{
  "arch": "unet",
  "model": "image inpainting model",
  "dataset": "photos of plants, animals and fungi (iNaturalist)",
  "train_examples": 155796,
  "image_size": 32,
  "crop_scale_min": 0.7,
  "horizontal_flip": true,
  "task": "inpainting",
  "loss": "mse",
  "norm": "groupnorm",
  "hidden_act": "silu",
  "weight_standardization": false,
  "padding_mode": "reflect",
  "widths": [96, 192, 288],
  "blocks_per_level": 1,
  "block": "basic",
  "dropout": 0.1,
  "attention": false,
  "upsampling": "nearest_conv",
  "init": "xavier_uniform",
  "residual_init": "none",
  "optimizer": "ademamix",
  "learning_rate": 0.00185,
  "beta1": 0.9,
  "beta2": 0.999,
  "eps": 1e-06,
  "beta3": 0.999,
  "alpha": 2,
  "max_steps": 31200,
  "batch_size": 128,
  "epochs": 25.6,
  "lr_schedule": "wsd",
  "decay_fraction": 0.4,
  "final_lr_fraction": 0,
  "warmup_steps": 620,
  "weight_decay": 0.2
}
Rows from block 2, named by matrix and row number. Rows with one number belong to one channel. Each number is 128 + 32 x the weight over its row's rms, rounded and kept within 0 to 255. All counts start at 0. Numbers have three digits each. After the name is the row's rms in percent of the matrix's.
# convs0: first 3x3 conv (model.mid.0.convs.0.weight, 288x288x3x3), inputs 264-271, a 3x3 kernel for each
# convs1: second 3x3 conv (model.mid.0.convs.1.weight, 288x288x3x3, transposed), outputs 264-271, a 3x3 kernel for each
convs0.192 130:148167133167133119099069107221201133190120144100078168106162204136151152135146123157131101126122121110134196131139189191140084124083119128150123122096110076087131138132112131117122111112144110112134098143155165151109
convs1.192 136:102114136104123127149152103088106132029084136051096153124097105079123160084092155107088105108128113080134131063102128113155119126186132110118135099111145159146146152138124113080115074056106170148118149095117079088134
convs0.193 025:122127124133135130141138131094104094144144134132126131119117112112108099127113099132122132129123125124121128123126125190166169192171185116113116118118118129123122141134135142137137142137137106113116109112121100108120
convs1.193 014:142149141129134137117114122141129109154139133169162159140129171146127161204175194138147141171170168183183195248230207230232204195229245157165146138137137128120123117140137141163167131145152102128152128143155129155148
convs0.194 102:142127127140134115141147157126035028145088155174129160071108095109084020109163069133098095159136198162176235125073162162137213242220243127086098118112111151182166114106087126122146135135181099127109121135141139145184
convs1.194 106:114129128154155131146144127066062087074094109138154153140132124078132241094195255121084061127105079146148169151092079175128094181155124086097121114131134118125118121131136147149161132143177152155133144087090105115186
convs0.195 113:140148148113136154105107107152205164147200195153115092178182189148069126087022054100104084104113113133172151142137147077164205087111216130145153108162192115112161126109087116110104144143117165124102149125111108121152
convs1.195 125:159153107132150150089117153096070078082090104089111144063063080129111087192202170108108113114122144117106128115119094137191237104148215154152109142166157088126150108112137120144154147141137070080177100100149195154128
convs0.196 090:140143133135126136086086097117186179053136190053140190168131133083099034161116079125120137093105154122100123097098140125116084177147080138131140146120155078107118166141167107102149105107141162163168162146159154121137
convs1.196 089:122146155117136158142129122106122130074132163069131170136093064111093034105140112144164134097113112071112094087111128069090129046084103114117129106133151149169158130148147095117124110107110136167158110123117051090083
convs0.197 119:151139111112107137087131161198169163023096193051157163166130112091110074150104133131134147099155180113117121149134133255194128221145153151134127099109150119163163133124149054116169103144128128114177101127150175142113
convs1.197 125:128139172108131165148152136052090127014077132076112129124088095151083058150111090105100119075094100100121126106084110080085118150161152120135155089129146127150141139156141152174139169135115136150150182172109112082092
convs0.198 051:112126117139152162129127144058077078124151158050051081096175183164130086195087104122088085123119131106120155092092103132179217174189232084108112113143179129130162131117125134136159123139152112098114114089114098098118
convs1.198 047:152145141139148165098124145119112130134152175155182189132099128164132148215226255124129146147155176157152156166184190176216252104167228161150141154152165116131165110141138138159159112129151117154158140145121167147105
convs0.199 024:101113121109136143105136151097087130100118179082115143166171119165148097130108066137125089120115117091091117135128119203182171183162166093096103085118141091134162144141129127145149123136148143148135130141144120118129
convs1.199 021:117125141150161164147155150097098135092095126123133157133078111127051084116084145127125129125118134135133150149159159209210198183179172128128139137145158146145160142144147136125149145135152140144157135099120122112125
convs0.200 025:117139130104144140106133127068081098095128156086098086125099076165109085155057093135104096124115152118086099135105093200180147214170122080115112066117116095141139141144134134145151128128130127134135131130147102120152
convs1.200 023:130139145147143166141120128111106129095110142139144132136103146157075090180138155122121135135110134160140138162173176178159184169157183138145148136142155139130140138135139140142168150143157127141170127120129142131134
convs0.201 026:126129124137137128139136130095113088140151142115112125112118104113114103111106112131119132123122127118122120124134133173162167216187195122116116131119115130119119144136134142138137135130133107118117106112119096106119
convs1.201 017:144149143157136127119111109116115124159139139189177165164136150147135154208177193135144138160162156195185179255231198229190177207192198160163148173147126137121115101140151140166161130147139099149164111158158135162147
convs0.202 147:134114124141109134091094169201147078126100139012123151189175104099180126106174117157113130100069115087078124164153154098065098078090116158133112174082113080092158156148129128111119100108138140152152145127122132114145
convs1.202 154:144134113159149112159148107118136150062046120099071128081089081044094088065067080151145134078081118082113104120121110056013067041057082116128123123142114164149098154138148118117151161157137116108131069098162072158154
convs0.203 135:151147147121121118110100092069135213080171194097132100145119148139112125215221150129119109121086137103089164042102057058072044049092076148145134130123117115114120161156118119102101129092125162182135124145124089085125
convs1.203 135:113151139144151135136111109077105151102164196123168158111047083178112115140168175104105127106104109114123099026108156102099142148107095109085143159153154137144140145178161123143121091096093145159132092127068109125101
convs0.204 105:099121122100128127154150131057073109124086109174166170093093171148131155132141178100106112167142104158126118000048116121106146173158208089132131080095114155144125077089128127109128155131132088127138113107122124121128
convs1.204 104:096106126039088136102114129119092062114111096147155130061123133042113162124133150140095082162151126133150170156125108170172138128165162094149145065118148126128124085104109049119159076101151111096120163141137133123140
convs0.205 026:121130125130138138141143131091106092140154145119125122111109097123100082115105104128119128125123127121122113132132119195182172192180191117115119120122130130120113135131136139138143138138135109121124110118132102104126
convs1.205 018:149140131130127131100121123144128108152131121152143148158141151167122118217177164138144132164170168172171174222186164203204189137188223167177141154140130125122126117144151147170166138141137110132169126166171148155127
convs0.206 138:142120085183140081146139103207038033241148107185181196117127193112129203195168203162146138134104119136115128147134113113102122068087160140121071179155096148166137146134117165141105172162113100086118155123135176170125
convs1.206 141:141130106130139123116113119131109092137135101128133112120200138086162207104106159106124151147144162142149168164147136164133128133112134128143126097132123094097093124051044156115104128130110120100071155117124137147166
convs0.207 025:127131130134135130136136132096108094138148145121125132121111104118105097120105115128119129124123132126121128116125134171164158204179176119119121125117113126120117141136136139137139138133136109120119109117125099111123
convs1.207 015:138143150135125131115103107123126125142121135177166157156126147181123138230196175131139135159149147190181177212200201194178186205234233159158143150137132133115126110146154140166163127135135112147162137165159149165145
convs0.208 162:140147132126102103124111107130165159104192195114174188148158122184130095160145120124098100140123156148114127062090088091035038120119122141161159122112108113110100125122128111104142120116152152134146157135157113094132
convs1.208 160:158161137156167169140127151122136147162173199145156181162114044191146063139165092128179161113144137101123094072139159095140174079078137151136124181171187153164188155160172130155172105125143135147133119125065101107049
convs0.209 109:130147132121112122090104107115111208068125212077112129163132089109105105143120163133080117093104194086094163093139173105127089138154077105130122104132147094130135166153152117120148106101138137150133167158143159130134
convs1.209 099:156186170154162176165127118144154166097139183097144151146107097136086055133143135137124145110093120104122106105102132086082171101097120142152162138162187137142140142129142114118127111099112124130147114111080084094107
convs0.210 030:127137130134140138145140126094112080147169118114123093117133127134097093109084094129108122127121115110121128144135140175178208176182210121122123128130139144130117143133133143138132139135130117122119118118120097108123
convs1.210 024:172139120133119126092098120130117102147116111162149157148153180136139183201209226126145140160160167163154180171169137187200200140178238168158114155131122119115128113146141140160143136135122093136179130155163175153133
convs0.211 141:131123135143124144158135123167228198221144126185067020148141137098069106092047056072099129103127097078178173099121145019124244115113179143158135117134181128104127136129113140112094134146115164152101128095085085052077
convs1.211 149:187144104181141075112156133148125098148101075065050098094071054075092106096081059146093094126115099114098131152095078112101086093102124171138104190148114111111120108124137150144108162137104070116131057114163132126134
convs0.212 114:134143166134138138088101130072088157078121149099106114154141124167127072161089111160140110146101147072068132106118118119160062185156081157147148118138128096148173180157127138125132100112125130162148102108168108153159
convs1.212 110:114147150115129144163134110102122140065131151111164148102079117122113137046122140128115137100083099105125088049081151098072109109087071113122146113125145134144126176175133119100107087097103152167142123118132040111148
convs0.213 146:133131119103147167120124122150198158124166145165126069133126124133097098159088135094102101118131099128164167129140208090182217072074090125127154114140176096090143116113103121128134122145151137133093129151124112136170
convs1.213 153:125126114172161138120113115153116092161142117154135137219164102194119083214219198134160135147167144144129128126115122156200229128138178139141108160184169116126140116089113123121146147139132110093130097090114157162122
convs0.214 055:130125135124118135116123143126146097109177187041101150148129079113080039139097099103126090111139180115120123118134111105117086164140125145119142142114115133110116118106130118125173128137161114131130112125149102106121
convs1.214 052:123121165137117143132117114108135144107148176128140157138100058155111063189171172133156140127148140145146136168162179141136141142138143132109121148118124145133138083138159108154176142126124124178176108156143130142110
convs0.215 122:155154139132119143151143143179203204187201213105112158135119123118247181114192255121128145122109109125118108127169134134155148130132143170142131150105110192154164122116141120109126143123118111085119132119134133113127
convs1.215 116:117117135109102109108112102128165123122150119077078075143140045120130057096087002132195167146173134096123107140224226128131116047053027130117134098092091124131108138126113126132135105120125121117078130143133114119144
convs0.216 015:138145140143151144147150147155191156147171127114126082082061060084091072097074054167159161152163161149167152086088095110119108145144119104114125124132132138139126143149148149162166158177172120138129118136140091124126
convs1.216 010:115112111111107103094112129153145132184164151160133136141092026128103048119090082120141143139133127148134130194158159213183182214216200154131110164129121122100119111148168112140142109130132107139146112139117128139114
convs0.217 021:130147139119138154141151152129185136095185145089133084109097122160059037129045039156141143133155153134177157099103082089118109094110141105126141097130166121136138132138146130152157151187163128136140128144144094101118
convs1.217 017:135120107092110124082114157146130122152159153142143139121081059131089057162112099120149140129148162134124145138108106141185183172197214155134115133120122120124152115160175113165167118128140107152169133156139147121083
convs0.218 129:166143146161128104130131155154132125128108131079081188148153125069107115093177141094113104095159241124108216115133191125065099165117096155144187158097118132124139136130133115125154094090162098120140082097137078094136
convs1.218 133:119111139160127088166148081111135110095106109110127116178125088130109104058115171150122100128124087130159149199094047168089005167172122140109103177123089182149113081111125096121132123110092118155138077127119092117138
convs0.219 019:143158144151152139149146144133185127154202144133159102098072089094095092074056086161166158146159155143166150102111099075109111141145135114124128133138134132126121144146152146155156152173167129130128130142140101128135
convs1.219 015:120116105114113101085099128153148126178177155137143130163118051170102045145082054140167147132142133142143131222192154186180167161173194158135104157132112114096114118153184122151157112141136114137147126155134142157110
convs0.220 130:094096100078091139116168198146165212015047196147143150093110064049129068112041064107132149095127173165164122132093083255167134237200172117078102089078159105177178118121143064110170168169167126093133084087117122098082
convs1.220 129:090119159071132170144154146089091106048097133110168157146137124168112095104116088135110106107104125097145142093056078091061101123154127112125125069131130139145123146158142125169152150179139154190177183173119066132108
convs0.221 021:141140132151152136157147132139144112145151072126134075111064055101047088087024084151135140151159156167194197101073090052061135127133136109128137141149130148132108138133139154156149169175177114122115123137123108142134
convs1.221 017:138130105141107090109104125190128081206147112159146146170101039153093080150116139162157127165145122166145148240179135231199182213209242159141107167123106115083104084106143126136134118142120075083102110142127153162124
convs0.222 017:141143135141147148144143143138174143088165167073132111077087108068052078107059057160173169145178195150164163080088096114116112135120127119120113119131134122128132146147147148158172162172176118129129124141143113130136
convs1.222 011:120132123110122132112095106137155138164208192150169161135110070173126059157142131157176158159162149156156147232202191255255248235211220137136124145143146137116117105142134099151150088113111108145136106144105106138093
convs0.223 084:161161117148161129161146114172162000200190022173157078122097079128109076086081062119147127139124107148167160182148139051123168063034059147142113156145131152103087155147131156150134130155173121117107127124120108145152
convs1.223 083:119111106143135117136152138155100077187128072134097066240198121167179133089102127134139131168176143150124118189135181185209186128142129165166104160154105120117102113089104134121105136133113116099123115129133137149118
convs0.224 085:137145130167161124156148131158043047209106085190148127128105111131126141079097163165119156173113092163168118072040099139090124180128178103110095130130080162180124108145130157148120153153131084129136135130134160157158
convs1.224 086:127109106115100149107086134049082087099119095164152116026153171026158224152187213108114118134123115142126131080100059131138101109120101098121117103113142106117132142123109129115124120114142136106127155109115164147144
convs0.225 068:164160147161116114146118112176182128255152054200158099143110118134220255103122133132148142131123068135132127142108127075104183119116108151157150189105155139100089134130146151114099152122144135110118139120108119151124
convs1.225 066:136142129158131091128134081164118069209144076176103060157113051103152120042009001144113118158152109147148122179135123185113088167108092161148102177153118119109052131137142147141109149157099109121103096119115119153168
convs0.226 135:165151156176114133168101106187236132202166067130077048134181199141101199113125159157173132135131097102088094172139133125088172105091155161133148174116163160070111168167133150127104114093082151152144123155146134127096
convs1.226 129:188140098150137115112118106108115130132133123111119124067171166050153105119137079111130158099156172085145143058069054063112095067113088172143102177159119138136120159142125141143094104102098055102145065130176108132149
convs0.227 017:150149139161155135160153135166158110160161089131146088088059066104073104091043069164162162160158144157180172106090103095088123132132149118124127142143119152136114148148144166160146168177165118126114133136123115144137
convs1.227 012:141142114133117098092099116183153118232200153190164134173119065168136120147144112150158149175163148183155137255211203246240233216200221171168128167146114109097101094128144121137127118141120087098114116141130160175136
convs0.228 159:118136135090126132138154136097198164136175158117113109105102088146072089109053101074061099123117108105134145039063133133116099121142169146126135087107149133148143122085113130107132119120131143143154114137170086118153
convs1.228 170:137111130154118143131105134124108083162153149155146169204149082186146123208191170140131065152152084102111120159109114169158168061075124140109104159134161147137152103135136133164160147135145103145150106143125141151127
convs0.229 115:137154129110131151114128105063095146056135173126177131085055156090079165096148170116099162160109138155114132085078095231155111125135100132153106113122136123128112138128151120093134126101141123161173159128126139082122
convs1.229 112:121155144096130162106098122105118138107133135105143147097165173087131094109156071131144124137142129107102093072102131133131134095093144095138129083123130127167156135144134105163163086114126139132127164173139108129101
convs0.230 112:133148129154142132159144100149103144160099114145115064068170167132091022091148145161086153140098154109116141130096080035053169068120148069156149116150168167142126126131152141123129136119102136121123127113116095109132
convs1.230 107:196150068153126101114104143136115154149141161147164163071092139096089172182175188114108157126108146121131147130102105120093141107111157147154079160145096135136142128111170143153136154149129072107186111132192150121143
convs0.231 016:140143133149150142153147140156169136153161113137128081072069085105073086110054055162166169151157147157168151080079090089102118116113138107119129124137140138133130143150155154160157170182167110122121116132126107129125
convs1.231 010:137128105104110104082098120170150121201183151167151141111104057110124074123123066153163149160158154160151150230195179251239225212200211158148108143131105109096101108147156109147147096126136095121136117146136139150133
convs0.232 033:138155134150150136153147131145157081207177057200175106114095070131129104072009088147139142153131114149147181154122105064102155138130141119129145149130153138117102140141144150147131161171171143135123144132127115131131
convs1.232 031:137116095144103079114140118191141104227154112159110097179108062158113108078035052150148127159151132142135146236157125203131137150132165187148105179126108114097087112141154140148113146152107097122122099147133139152133
convs0.233 116:146116096157112101140117108158052094239129060223220141102126122157164161150098082113113133120112115170151158092092092049056134079132133139137146146110141150139120132105146141113122167149165134091108170119117151167112
convs1.233 110:161162111171131083152153090153111092141099073133085073119108060097118117074040045129126138144143111147153120135111076145090086142101099154162099158120077116083049130141137162154112167169101106118107128149130123166180
convs0.234 019:145144135160149136153139128164169155188167108168148090098080073094087099100062069159158171150159146145157161077070085066093119119126126111130132148145139154136115147150154160160149169176171107121117118123114110130126
convs1.234 013:149145108126105088110112111202165117214171136161124134140093040113084076065040053149154142153149127153145158229193144231160128205164185170160104149121101109079079117150167121140136114134119093114136116145131126144134
convs0.235 084:154135147137123147123115131102153086050125115013119109116168178094170151048119159123116105121152113166205117099120124115117095130145072140131136140125115167141111145124122111094107107102131127145131136152142135113138
convs1.235 080:132139138132127157097074136120156171127153142121124112139102118170158102170194161118168145125143137140129113088132142079155193107168235145134118137131121104124134105141172146174146109113087130136153152185116159165082
convs0.236 136:138136141146143146145110096160187087192154062145041021121206125162132134124074182144153123128110076116151111152134117139122149105098167138125120153131138145111080154137129140106098127113106151147143141145165129137141
convs1.236 129:134116085129143157098137159130118105111126101071108118134173201145196160194162096114118128122149138115119128079075112072126127097126118166158107145153124125146158141120095126134099097098113085092139117112154154114116
convs0.237 018:136149140138149150148155152137180102141193126114152089080071092113067067139068042160165143144171165127154154101111089102130127144135120098116119107127138110129117146145143147165160148177167130135130129146145102120128
convs1.237 014:128116112107114114088109123152142130196195163162159134135107073135117081133123135135149150154152145141136148196169172203204192182199205170136109148137120123107110116159171127158162095107120104143150121138134125119098
convs0.238 146:136086114118095164085140170135063146054113201070198174181198159135136161164113197131101135106104146134119124166134116130072082101086095144092113134093142077109166130132121113140129117149129153182148148151131155134100
convs1.238 138:124125131127125113145146125116134142077094103094096123131100145078072092068069055138120124119097108088117108075115098089066052061058063122147136108144115145157130127119134119114158138135153106103119114095147088124142
convs0.239 172:128138110096137127088144152127123171065126228145202203189153130118102083092062071142124134105091106103153145211159187075135204096083159120140113083167169106156198142126143094107151130160164163140193172158171138134155
convs1.239 177:106131137101135151115119136131129125066136170117160165125077043162100044188209134177142117083128145127142133146143160060127216152170221100145160103150179116135146108107093119120121187165140131142114142107071186163103
convs0.240 100:118133126107111129087101149169229144107145170121128146152211188130117102148072042114107123073098144103148190113150151086127161117081129144124141112090171069079148139146120113138148122176175181165133131140161105129123
convs1.240 098:135118114135128114123154136076108100075109114065073107127086010091087052098124095114138101098143133083114157118089074133140123083113162126116091135122120130138123114149163106119134118089098078144153059092137079111119
convs0.241 055:123129119106126162119130134184214164107146130138079055151125138158059047124135033125111146110112117134167114149129072079165171040096138107105132108160221124120156118128139114134142146163120150122120128115132104086100
convs1.241 053:129113091100127111085152174161140140128090085079092111115148122081101060079095077103123125104124144098090134066054048063115118097158151141132096116130101096143151117106133118127114141129130115121166123139174156097117
convs0.242 146:143110101104097136120099094103115147120156180106120066133106060130140082105090137120124170135138160134126118135114083135145092110078097145083104108083117123115087115103138115113155123100141150125104168155156153138142
convs1.242 145:142124128137147183117110137155136123165152158133120145194224173222168068237251133108142132122131127108113088119140141084117163062060099161133117155155169134130159144110111142154165136134142110139144143148090166157091
convs0.243 113:100146133119164165166173151098101084126134154146136117105116082081075064042047076144164144145174175148147150108097130147111178185149200104145149136147164145153155124139145137153173141139165142136138150153166158155163
convs1.243 112:109128141101117145110106138132102091128129121105150141143149082146127087143181206165140113164120101162138130144099128161122167152109133109140140097140163089127148084093127097143165111148158114108139134107093132104089
convs0.244 091:103118131105104114088100108115127203099154192079110127168140130141073070161095170140119088114125137101123132094144117107139095139161083112119122097109115097123134159140135114108125114100118189147160186157153147138157
convs1.244 084:156168160160160170159121134115152176066143196086155193141147134162138127118169230142153156098090111112117115115135175090090171125092112140139139150164178150139152141143130134132118129104099130152136136114088099109107
convs0.245 073:179182168174135085134104091111160102124196167118108105148137142168114198155126200138126077143127127127155182092114150060121120124132052148130126163127076132104069156128108143104103124100129105134111111133147107166152
convs1.245 073:117137147144129127107090116057094120109166177120154157149096080156177209168199218099139129120135107132132105100141149139158156144128132106102123164140148121111133113154152152143126087082102130151107113121095121150144
convs0.246 163:124116118115125141122136122107121100140161150075111127120094124196088090164051149097114113114113113141140092101146122106135131146170208114079077143118128126149155148098081146105103128113112118120123113099130128128122
convs1.246 168:148122159149114173106087143124126140164179192178191206218201196172218250153195251140153134159159123159135123153179215155139181100098098140128152142116163120126162128139111161162146132137158087131130115176160162167159
convs0.247 064:171143139178134094157147113183037063202133098142165179102081109149159241055070182138101151140104158148135159081026087119051091169145182129108118149120073178189112142132140159127126152132134088101099123123113143139142
convs1.247 060:150136116131108119118088103075077068112128110171182115082102062032105151127162147109111133136119112151146127163146113135142115147164147120110117116103118107109116121130123135134110124127110129154107160157074153184151
convs0.248 049:140150179131137136155138108108104059161155072121105065092043119095032124090076144146111147147133146124110099131116148146100103167132135129118170122096096168144089147140135169146123147122110127116095132119119116099136
convs1.248 048:180151128137114125097083118141122110184153122199160141101207206140186172218168121114118140143139151147148160123106086116105078130155140163148099137124090127130136143143146141156127134121108111120155132164169184150133
convs0.249 164:086111092114131114138141096097096122130151175137148171129111133169109137137061132100103096097105110102082083106105086055073073170153098092127115098112106141149112083104116122128115108104076086090115113111125097123138
convs1.249 171:164142155145140166097111127196197211206193212212216224136151152118107108123137190138162152136137121143126100141125165144124154045090114156135164152146171105149166133135124120121127124125134132187164138146139193158154
convs0.250 123:139110126147109146146103094124227246176083137215124046131143169170198118108185200087131191101091080130140108072092090063127201070141147161143157168110200197119116112120158124108110170129110131117122125097089128124108
convs1.250 113:142132098145127062118136077166125100165082061155114098109129073068038031057036000137125124129132107132135128127080067165101049134104060146119094132102069116122069138140141149135101164180132113120132108140163105143179
convs0.251 036:144136121117125130128118121049158199007108200070115131123143161093061148145091184112120139113140190132145159081094072100113060098152109137152117109152123147162162141143142114113146141125142137147138139132126124113122
convs1.251 032:117161147128136151146101123127154179083157198108162184125111133177119102182188199157157163124117125135118112115138158158157184192137168121129143137137151151140146111140145099137152112127120119139147149156110136136100
convs0.252 047:135136120128123108108122134142134129131191166076109151147144150168101047156093090131095071121117174126113193084131172099095066150141071132131122116105083114124117140120112121121154120120182150142148134153167102120144
convs1.252 045:098126152159137137151118100094111142097154182109151181176077047147094069109099163119118121119122089123149115159134168193139164231176143116108146150130156140106141093142156117163157106127135148165103087128068095132080
convs0.253 032:111129134125145120130151135144077077156140119114140122116083059150125116105055112153121084143115122142153167139083122165158183194198252083101097092136080119169141125111105134129135143135155142137132164149157151160172
convs1.253 030:108120132143127150123097146102077060155127090199201153151101074156134144172202175134104089167115093180161140165143170239188197193160186119123139141134149111102131114111117139135156139168191136121079152106073157156125
convs0.254 139:128138148101126151090114137079219196032166206145149180108159063100103040112134118091114137126087147147124103082079114023101109066071078121127145102155139096134131082122143070104157124122148087163148073122138099110119
convs1.254 132:057130154075108132112123132044066084038084099064117108057026030110052039110082057088097108072096120092121118048105102082100099137161139042078130090104114123135127115152151074138167103128150168139119131138144109116125
convs0.255 161:129134141102138140141145121186159077169145069119129109206114117176070154163122166136132060129104068184221151177163146085153150085160182106114144104145149164183147105117074123121080157177144145128067165136104136182166
convs1.255 169:134118082114129141079116158141063046144082058132114104097072108122145146160164157124103109132108145130101146131120119139197213097137176138133106122135125094123134135054070150108129154126149113040099146092120199119123
convs0.256 023:114130122110128133134138129119151138117184182098142126112121122141085091139110107136105096121117131113110107126134126166169168217187196106119123102121133139144134128120127125131145137137135139140145141141149108115141
convs1.256 016:137137138116118145101092121132109121160154164182189181171125086163120101222195209134124133155137140169152151188196209207208255179208239166152149140124145119116142121147157133171180135139146116146148139166134142142094
convs0.257 129:105100085106100095120098086116131163100146161114126115146162129156161137117209200106094089124122091125118072063079084076083054127123085095117103086088080104084059130118096122118103104098084145137121113107119094099087
convs1.257 137:153160159160173185172162172180203223140169215136157204152151155146146121157181181120145139118123132104101122142163164105131161075096131161157161139152179169181197124121137111116128125120127137141147138142134141128116
convs0.258 139:108132130065117167147196170067046144029107189193207186117092126168097040167145089102105110147152138152106099165101084212118159124083149093108133068094175147170157108128127101147147155149128124105145137143125135093088
convs1.258 144:103121115037114183126142167116105127044092130106154133104160175142129094124149135104078109109090112113128129066090106061076106172160119109121116047117157106148163140133096090143169120138161146159194219179133140107093
convs0.259 161:165118122138103094150111107144086123165162117133145102117173130124151178059100091097087101135111123154121174088101156075086146123097077159147126166115068132075055130119128140123127122094162159146141147164134143173131
convs1.259 164:113124134174133107192135118134144135136157122134136136187141119173168157111102105118080098138141096152149129087079118148127082169115122134137147180154141171107127122134127148140114126122115132153113093145130104162118
convs0.260 053:105142141102132180135165151113125130091173166129192100098087110192076070195121115149125136137147157147117106089101096214140138138112185083137158095135172130170152113120153107144165145156144125128144118145140118109131
convs1.260 052:146128123073099162098103157110080085096093090137152122096143146131117080182146130106089123133110138129121131132103089118140144154156187140135099088113124114121151115121147095154181130143153097142186152165155159127074
convs0.261 022:109125123121133129138137127133156147157173155130143123110113126118099097129098105134111101132122114122118108121130143172174199202203220101115121111122122134132126129124125135133136140136133128134138130134140116127144
convs1.261 014:132129130121116129096100126136107124178147152215198198167134109152148156201196202136130140163152142180175170218198207221208225186210252159148140141125133118116137123147167140166176131148162122146142139157148150158129
convs0.262 113:161162142150145128128141143086073111180116155186177130151123127149084105079090131132071140152083123132162150079078109098118157167141159118133114121139120140193161122134132130118125138143126078120133143121136153134160
convs1.262 119:138126115118111142116103131075057072086090100159163157005111153029108203172164166129099110121120112123134150083057068113102077120137133082097101101099138117121135171149113145125129138125151142121128161122109146133132
convs0.263 144:129140153129115153125124125161136139130127133050036016155165141117075047104073085121112123109126154109092076106101172123119177187152159132156169127118170132097097177149153147140148089095084159159118136156151096075064
convs1.263 148:107116103151127109122114118113154155138158129157140141153213255174170138188177126114115136133166171118140158124090066116107073154131136116141110166148103142114120113139134154166133129115111141158200120161200130142147
convs0.264 026:120137124115132131139146126117137126126199177094145103103121157148113094189094108146112089128122120114104101108115109168154135172158163102127118097129131133149126132119117131135140137142131133136142142135155108104138
convs1.264 021:141131135110111153103093137120112128161165164176188174155122099175144127190194191119123143160138149170153156168174197178194234185182243164139140131121145113119155136159163140167179116125155117154147147157128140127101
convs0.265 068:134135113121121124120098113146145086226111047233170065133086101120124068116101022143123107138104082151119127100084092049071149072106140143162137147121132112080110135119132129115121137128170131103120146142139123162125
convs1.265 068:133140141151140109157180132211141077175112050148078069151111084127113095086044043145131108150157101131126132185128136218141126197124143163176139145136119139117089124126134123118118130152126111093085092119128083148158
convs0.266 156:118142153124134121143126093179177164149150131181100073204108073116111102089104089095102125126129093123166152043089124066140197053057095127153160114148141124102094113103108126098119147144138127122079115095107089112148
convs1.266 169:166140114144138120109119134158104075148109084098110113124076067110063105165140151158126102162115093104080103208136119180156173069083122151139132148166147121139132089081120115138159131142145083081117079092140150120118
convs0.267 022:120128122130133120139133118152156129176177140140139110114106104126116098138118118135114100134125113127125115121129152170167179197189202112116123123123107137131115132124124139132134143133134126137143132142145116133144
convs1.267 014:140133121119106121096090114138102091186149140195183173154117108136139150186220210127125127158148139175168165212193183222205224200193222166152128141124124111110132113148157138167170129142153109131145138162151147159127
convs0.268 065:151146133134122110151128124138156180233169153230109117105093148121107171164074136115149142122104086135107084156122082082091110045054121155147119133124123155089097148152122155142104165130114124151134149172149127148151
convs1.268 065:158140129146113106110106135143146114171179105117147120188186144134161200078082162129107114167139114159152148131165110160141078074127153171152142134128130078094129125095082148136102122135118101125138096143170140157139
convs0.269 022:124128120129127115128124123138149139158171158120139125117112108113115100106116123129103097124123125117123119119134152160161161210196188115117121120111103129119117134125128131129138130122135130143147134145153118134146
convs1.269 015:141136138146119118120101106128111125162145164190171185181115097166121119197185184125131127146144134180176161223186182227191208201197245162145146161126133134111134120159173145172177133147147122156151119153125126171129
convs0.270 095:113146122108125123127127144076131189054150255159149172223155161122103067133027015129129094123137171087147220078135166066104186197186128098145127120151172129163176149143126116126162157148188168137143127144159118111155
convs1.270 091:112134132151145131145142140052078101049109147092131131107048029120037076126114150122106099103098087111112097118104144167147188179164151103121131134144156134137145106142149110120119127118097126146107099096055109106064
convs0.271 129:116146128084115140108137145130227190018120179032091158156195195177130176214134109118129125086114139122151124131121091135173132083134149130119103111134152146161204122103111082107116101154129162149130167127166136101118
convs1.271 127:055094120092136162100156188056073143053093131093084086071062057119086056097115055098080088097129137112102144052015057107137135122141174082109100101138138106135129086125152098128146157135129124093136155089073153104072
convs0.272 073:152143157128124155129131148118165101076134127051078101149166131133139136154153183123116093151147151168190138069111124055074046079129108155148170125123123128108109130101124104111146136141147094117118100123133096092092
convs1.272 074:116118143104104149102105152126127146122141143123152146109100080191143077225207176114137135129148143142140129093126127072146179147195210116101114126111121118127154101141174111160173112125121120169174148183135174155102
convs0.273 142:137151134141168141140163129183076072191124120181203198148106069131140147099117140169154126142115101163177161127090105038085116076090107120154123127177132164203145111137114127130125153166148126110106153131141184213163
convs1.273 143:121120118139127149104087139156124067165148086180190143111113071104085100121143101127122125150122134153125137157173166171175195118109163127142138130153150086099131093041066128100120144154166106067063147090079186141105
convs0.274 062:128136137136113097117126134170105025162096038127104093096023088163051152118065154145120098136111096159204154133078117127088108142109148108099105148101048127135118136116108129116109136132136146134135162131124136167170
convs1.274 064:130123131161126140137103145120097083163134087160160113133116126101193190118149167126122076140116093149157143165170141168131076092084086135118117164129096129117122130138156151156182149186182131119090123115118129166169
convs0.275 033:130151137115131139133138124116144120089188188070142111100115135144060053171124099148105111111136164097117112093106080147131108162129126105142136096122130118147125142120136129129153136134135146145161144147165110112143
convs1.275 029:144129130108101146114089120129120124129149158147158153145118085161103079220186195115138149144130138153144134142150161108140186143162204152135118129119135133120139122154166126168184129128137103161168132160134122122088
convs0.276 139:122142168148163155150152102166170112177116023162102078122122130122076148081118141114147119121084052109143171157129143152109225164113177122138168147148155134124074154164140155122090134111120134138106109073073113113139
convs1.276 140:172142089170132090112124146132130140178123074159136134123175255139229255172159145122119137131147167111113157120053039133129089067074109156142095167145096126150146147130105140119071147140120113089121113131209183170176
convs0.277 051:114136135130145149154162133128134092176176088173149058125107156187115082201091130171120123143101062126115076122143142205127179133188255103094128121123136150157136131129123144133115154154115127130136146133132138117150
convs1.277 050:177140098098109144082095156141095077164126093161145103091152188091178206171170165110110144156137153151120143170174165115165177098148162166170116109121100103129142152126116140153142123121130095088136153161172164133111